From a checkpoint of a small masked image model: 48-pixel images.
Rows from block 8 of the encoder, named by matrix and row number. Rows with one number belong to one attention dimension. Each number is 50 + 15 x the weight over its row's rms, rounded and kept within 0 to 99. All counts start at 0. After the name is the row's rms in percent of the matrix's.
# q: attention query (encoder.blocks.8.attn.q.weight, 192x192), inputs 0-63
# k: attention key (encoder.blocks.8.attn.k.weight, 192x192), inputs 0-63
q.174 111:75 63 45 56 50 52 49 50 15 46 52 49 52 47 29 51 82 57 44 51 84 54 50 30 33 50 50 53 56 43 58 50 48 95 43 62 54 39 64 69 49 08 83 34 53 68 48 72 50 48 36 48 18 58 48 56 65 54 55 58 57 47 05 77
k.174 114:54 63 60 63 52 50 60 54 79 50 49 73 48 50 10 52 52 52 66 24 42 50 64 05 46 00 63 50 50 50 41 03 50 70 47 26 51 42 53 42 49 48 62 46 50 47 53 43 49 74 45 50 41 42 50 48 50 49 52 46 50 51 56 74
q.175 105:50 48 48 51 51 46 50 47 49 51 53 49 46 56 35 51 50 48 58 65 83 50 53 47 55 37 44 51 47 62 45 30 52 47 43 50 50 34 50 67 32 61 45 51 52 80 30 37 30 51 63 40 45 47 44 51 82 53 52 51 46 51 52 48
k.175 091:50 56 50 50 50 55 32 51 53 47 45 50 50 74 40 51 51 57 29 51 38 44 10 50 47 85 35 50 44 31 46 51 42 44 16 52 54 55 46 52 50 42 52 54 44 56 46 99 47 56 54 70 59 43 51 48 48 54 45 53 32 64 71 54
q.178 009:50 51 50 50 50 50 43 50 70 51 50 50 50 50 51 50 50 50 50 50 51 50 50 74 50 39 50 50 50 58 50 51 50 53 50 23 50 51 50 26 50 50 50 50 50 50 50 50 50 50 50 50 50 50 50 50 50 50 50 50 50 50 49 41
k.178 012:50 53 52 50 50 50 53 25 36 50 50 50 50 50 00 50 50 50 50 58 39 50 50 88 50 54 45 48 50 98 50 46 50 48 50 39 50 50 50 50 50 50 53 49 50 50 50 50 50 49 48 50 54 49 51 49 50 50 50 49 43 50 51 50
q.179 035:50 50 39 50 50 50 00 50 54 52 50 50 50 50 51 49 50 50 50 83 51 50 50 80 50 50 50 50 50 50 50 91 50 00 50 50 50 47 50 42 50 50 50 50 50 50 50 50 34 50 52 50 50 50 50 50 50 50 50 50 50 50 48 49
k.179 043:50 64 50 50 50 50 51 50 44 50 50 50 50 50 99 50 50 50 50 51 49 50 50 09 50 00 31 50 50 71 50 45 50 31 50 59 48 50 50 52 50 50 56 50 53 50 50 50 50 50 04 49 51 50 50 50 49 50 50 50 47 50 56 45
q.182 052:50 31 99 50 50 50 50 50 99 65 50 50 50 50 50 50 50 50 56 60 50 50 50 45 50 50 50 50 42 12 50 49 50 81 50 99 51 50 50 18 50 50 50 53 50 50 50 50 50 50 50 61 50 50 50 50 50 50 50 50 50 50 46 50
k.182 061:50 48 39 50 50 50 55 50 04 43 50 50 50 50 51 50 50 50 46 50 55 50 45 99 50 49 49 50 58 58 50 99 50 51 50 93 60 53 50 00 50 50 50 50 50 50 50 50 50 50 51 50 50 41 50 50 50 50 50 50 50 50 50 58
q.183 020:50 50 50 50 50 50 27 50 32 50 50 50 50 50 50 50 50 50 50 50 50 50 50 34 50 50 50 50 50 50 50 50 50 00 50 82 50 50 50 50 50 48 50 50 50 50 50 50 50 50 50 50 50 50 50 50 50 50 50 50 50 50 50 50
k.183 023:50 99 45 50 50 00 93 57 50 48 50 50 50 50 74 50 50 50 50 50 59 50 50 87 50 47 59 50 50 50 50 51 50 53 50 72 50 50 50 99 50 50 34 50 50 50 50 50 50 50 62 50 48 60 50 51 47 50 50 51 54 49 29 50
q.184 021:50 99 58 50 50 50 41 49 81 50 50 50 50 50 53 50 50 50 50 50 50 50 50 85 46 54 50 50 50 50 50 23 50 44 50 52 50 50 50 50 50 50 50 51 50 50 50 50 50 50 50 50 50 49 50 50 50 50 50 51 49 50 49 50
k.184 026:50 49 47 50 50 50 72 50 33 71 50 50 50 50 50 50 50 50 50 50 50 50 50 85 50 50 50 50 50 22 50 25 50 50 50 99 50 50 51 50 50 49 50 50 50 50 50 50 50 50 50 50 49 50 50 50 50 49 50 50 50 50 51 50
q.185 045:50 51 47 50 50 50 30 50 45 51 50 50 50 50 50 43 50 50 50 54 50 50 47 84 50 50 65 46 50 50 50 00 50 45 50 50 86 49 50 48 50 71 50 50 50 50 50 50 54 50 50 50 50 52 50 50 52 50 50 50 00 49 50 47
k.185 056:50 39 52 50 50 66 56 50 19 95 48 50 50 50 50 56 50 50 50 50 50 50 50 99 49 15 49 50 50 50 51 50 50 51 50 51 50 50 50 46 50 50 51 50 50 50 50 50 50 50 50 50 47 44 50 50 50 49 50 50 50 50 54 55
q.186 013:50 49 50 50 50 50 40 50 50 50 50 50 50 50 50 50 50 50 50 50 50 50 50 53 50 50 50 50 50 99 50 50 50 50 50 50 50 50 50 50 50 50 50 50 50 50 50 50 50 50 50 50 50 50 50 50 50 50 50 50 99 50 50 50
k.186 012:50 41 49 50 50 50 63 50 09 50 50 50 50 50 50 50 50 50 50 50 50 50 50 43 50 53 50 50 50 50 50 00 50 50 50 49 50 50 50 50 50 50 50 50 50 50 50 50 50 50 50 50 50 50 50 50 50 50 50 50 50 50 50 50
q.187 029:50 50 50 50 50 50 50 50 58 50 50 50 50 50 50 50 50 50 50 50 50 50 50 50 50 50 50 50 50 96 50 50 50 50 50 50 50 00 50 50 50 50 50 50 50 50 50 50 50 50 50 50 50 50 50 50 50 50 50 50 39 50 50 50
k.187 014:50 53 50 50 50 50 43 50 53 50 50 50 50 50 99 50 50 50 50 52 50 50 50 60 50 55 50 50 50 50 50 50 50 50 50 51 50 56 50 47 50 99 49 50 50 58 50 50 50 50 49 50 50 50 50 50 50 50 50 50 55 50 49 50
q.190 017:50 42 14 50 50 50 51 49 38 50 50 50 50 50 47 50 50 50 50 50 50 50 50 46 50 51 50 50 50 50 50 50 50 00 50 50 50 50 50 55 50 50 50 50 50 50 50 50 50 50 50 50 50 48 50 50 50 50 50 50 50 50 49 50
k.190 025:50 50 99 50 50 50 52 50 99 50 50 50 50 50 50 50 50 50 50 50 50 50 50 28 50 50 50 50 50 50 50 50 50 50 50 51 50 51 50 49 50 50 50 50 50 50 50 50 50 50 50 50 50 50 50 50 50 50 50 50 50 50 50 50