A small masked image model, trained from scratch.
Training: soap at rate 0.0027, 5700 steps.
Data: 195000 training examples, 7.5 epochs.
Rows from block 7 of the encoder, named by matrix and row number. Rows with one number belong to one attention dimension. Each number is 200 + 40 x the weight over the matrix's rms, rounded and kept within 0 to 999. All counts start at 0.
# q: attention query (encoder.blocks.7.attn.q.weight, 192x192), inputs 64-127
# k: attention key (encoder.blocks.7.attn.k.weight, 192x192), inputs 64-127
q.107,200,209,200,200,179,200,200,247,200,200,210,203,201,202,194,215,200,213,201,198,202,240,227,200,200,200,189,204,200,248,200,200,200,200,200,209,199,200,201,205,200,200,150,200,200,200,196,200,201,199,170,200,200,137,199,192,202,201,202,159,197,198,200,178
k.107,200,224,200,200,211,200,200,198,200,200,200,200,200,200,180,197,200,200,200,200,200,113,177,200,200,198,202,204,200,205,200,201,201,200,200,204,199,200,200,200,200,200,212,200,200,200,200,193,201,200,185,200,200,202,184,202,200,200,237,204,193,200,220,200
q.108,200,198,200,200,199,203,200,200,200,200,200,201,200,201,201,189,200,200,200,200,200,201,200,200,200,201,200,199,200,174,201,200,199,200,200,200,200,200,200,199,200,200,174,200,200,200,200,200,192,200,201,200,200,200,199,199,200,200,199,199,188,199,199,200
k.108,200,200,200,200,199,200,200,201,200,200,200,200,200,200,201,199,200,200,200,200,200,204,210,200,200,200,200,200,200,229,200,200,200,200,200,200,200,200,200,200,200,200,199,200,204,200,200,200,200,201,200,200,200,198,201,200,200,200,195,199,207,200,201,199
q.110,200,209,200,200,206,199,200,198,200,200,200,198,200,199,200,200,200,200,200,200,201,196,207,200,201,199,201,200,200,206,200,200,200,200,200,199,200,200,200,200,200,201,207,200,200,200,200,200,200,200,200,200,200,200,206,200,199,200,198,200,204,196,199,200
k.110,200,201,200,200,201,200,200,200,200,200,200,201,200,200,200,200,200,200,200,200,200,199,195,200,200,200,200,200,200,164,200,200,200,200,200,200,200,200,200,199,200,200,199,200,200,200,200,200,200,200,199,200,200,200,201,200,200,200,207,200,200,188,200,200
q.111,200,201,200,200,196,200,200,200,200,200,200,200,200,200,200,200,200,200,200,200,200,200,237,200,200,200,200,201,200,216,200,200,201,200,200,200,201,200,200,201,200,200,243,200,200,200,200,200,200,200,200,200,200,201,200,200,200,200,204,201,200,199,200,200
k.111,200,200,200,200,198,200,200,198,200,200,200,201,200,199,261,200,200,200,200,201,200,205,201,200,200,200,200,200,200,192,200,200,200,200,200,200,200,200,200,200,200,202,201,200,200,200,200,201,200,199,200,200,200,200,199,200,200,200,192,200,197,196,200,193
q.119,199,174,200,200,199,195,200,208,201,200,200,225,204,237,200,204,200,201,200,205,199,209,198,200,222,217,197,200,200,187,200,200,201,200,200,200,170,200,201,200,200,200,214,197,165,200,200,202,199,201,200,200,200,199,201,200,204,200,203,183,227,198,183,200
k.119,200,310,200,200,109,200,200,113,200,200,200,199,200,200,173,202,200,200,200,199,192,203,108,200,172,200,171,209,200,162,200,200,201,200,200,211,201,200,200,201,200,199,356,200,200,200,200,199,200,200,200,200,200,199,198,200,200,200,200,248,201,199,200,202
q.128,169,213,199,173,327,197,231,304,201,133,160,127,222,174,210,217,186,405,312,200,228,200,313,211,203,245,251,252,195,219,214,239,221,188,188,72,139,202,244,189,217,189,215,152,120,198,122,184,205,184,23,203,197,185,221,129,196,196,192,314,187,212,232,0
k.128,200,202,179,204,259,175,190,195,185,207,263,168,112,214,189,26,205,191,214,49,168,191,45,203,210,221,130,131,198,199,213,133,159,197,218,203,172,190,200,209,197,221,296,178,210,199,200,369,249,345,150,178,211,218,172,230,196,224,203,224,212,208,197,224
q.129,189,141,102,113,341,228,201,240,205,184,59,88,120,232,199,259,260,0,104,213,0,53,183,166,370,141,217,325,170,125,192,197,191,144,114,230,181,212,197,176,207,306,118,54,223,204,168,208,198,335,258,150,239,199,295,166,205,150,296,234,233,124,260,171
k.129,218,163,121,222,224,261,187,0,173,200,211,176,220,137,203,196,179,295,199,197,166,467,290,191,188,195,222,354,186,264,223,81,216,178,109,288,201,181,185,203,202,244,208,365,0,206,208,204,202,196,303,186,170,200,183,256,205,28,190,175,196,228,12,62
q.130,193,161,184,208,285,140,205,270,194,196,156,208,227,205,177,208,173,307,238,214,210,190,200,149,219,212,247,161,81,205,187,208,232,206,151,182,288,197,199,182,245,161,136,204,63,200,201,207,184,99,203,198,215,214,289,224,196,193,245,13,197,185,233,235
k.130,190,186,198,201,265,199,189,222,215,169,163,214,155,203,205,280,196,188,158,251,222,201,151,201,238,154,172,249,161,241,251,194,205,195,209,213,183,213,234,325,195,201,167,199,182,208,200,177,169,201,222,211,248,78,25,205,247,189,224,237,77,215,187,227
q.131,213,181,235,156,39,186,197,379,206,247,191,17,253,196,515,278,203,195,224,215,301,119,250,204,174,265,177,194,205,183,162,211,201,61,183,142,187,196,209,129,55,317,190,198,353,176,196,210,164,285,201,199,194,512,202,217,235,206,253,198,283,174,305,202
k.131,206,45,200,29,125,203,205,325,200,248,251,174,0,156,185,109,258,138,198,154,220,518,175,211,187,220,329,238,196,163,189,203,101,217,194,205,232,190,206,141,193,201,199,239,192,75,175,188,187,222,266,113,200,368,409,229,184,216,355,150,225,230,276,199
q.132,245,224,202,168,236,184,14,314,0,112,201,251,295,200,189,226,200,198,182,204,417,266,161,184,287,183,182,161,315,350,162,249,214,200,208,231,313,188,208,315,168,170,313,210,186,230,176,211,202,263,200,173,231,209,214,203,272,218,220,364,233,120,194,198
k.132,216,209,203,188,262,158,108,40,185,363,444,202,50,115,203,217,225,200,188,180,189,181,163,114,191,226,133,232,186,171,194,152,126,219,198,237,96,288,195,282,200,192,212,187,192,131,199,247,178,179,189,192,200,214,351,222,195,160,265,192,203,171,235,386
q.133,405,184,200,108,197,62,185,191,213,199,172,190,362,293,220,202,189,200,231,208,198,152,169,201,101,346,198,167,154,267,279,254,459,269,194,208,144,204,388,73,264,217,71,215,0,207,278,241,193,162,157,193,214,225,206,222,207,205,245,167,392,302,262,242
k.133,261,193,197,124,159,182,179,274,319,198,206,186,179,197,162,77,194,207,219,197,184,217,104,214,158,218,219,142,309,60,68,343,14,202,211,181,275,203,128,187,119,0,196,133,228,248,365,173,288,327,209,202,167,208,113,173,313,219,234,214,200,251,232,199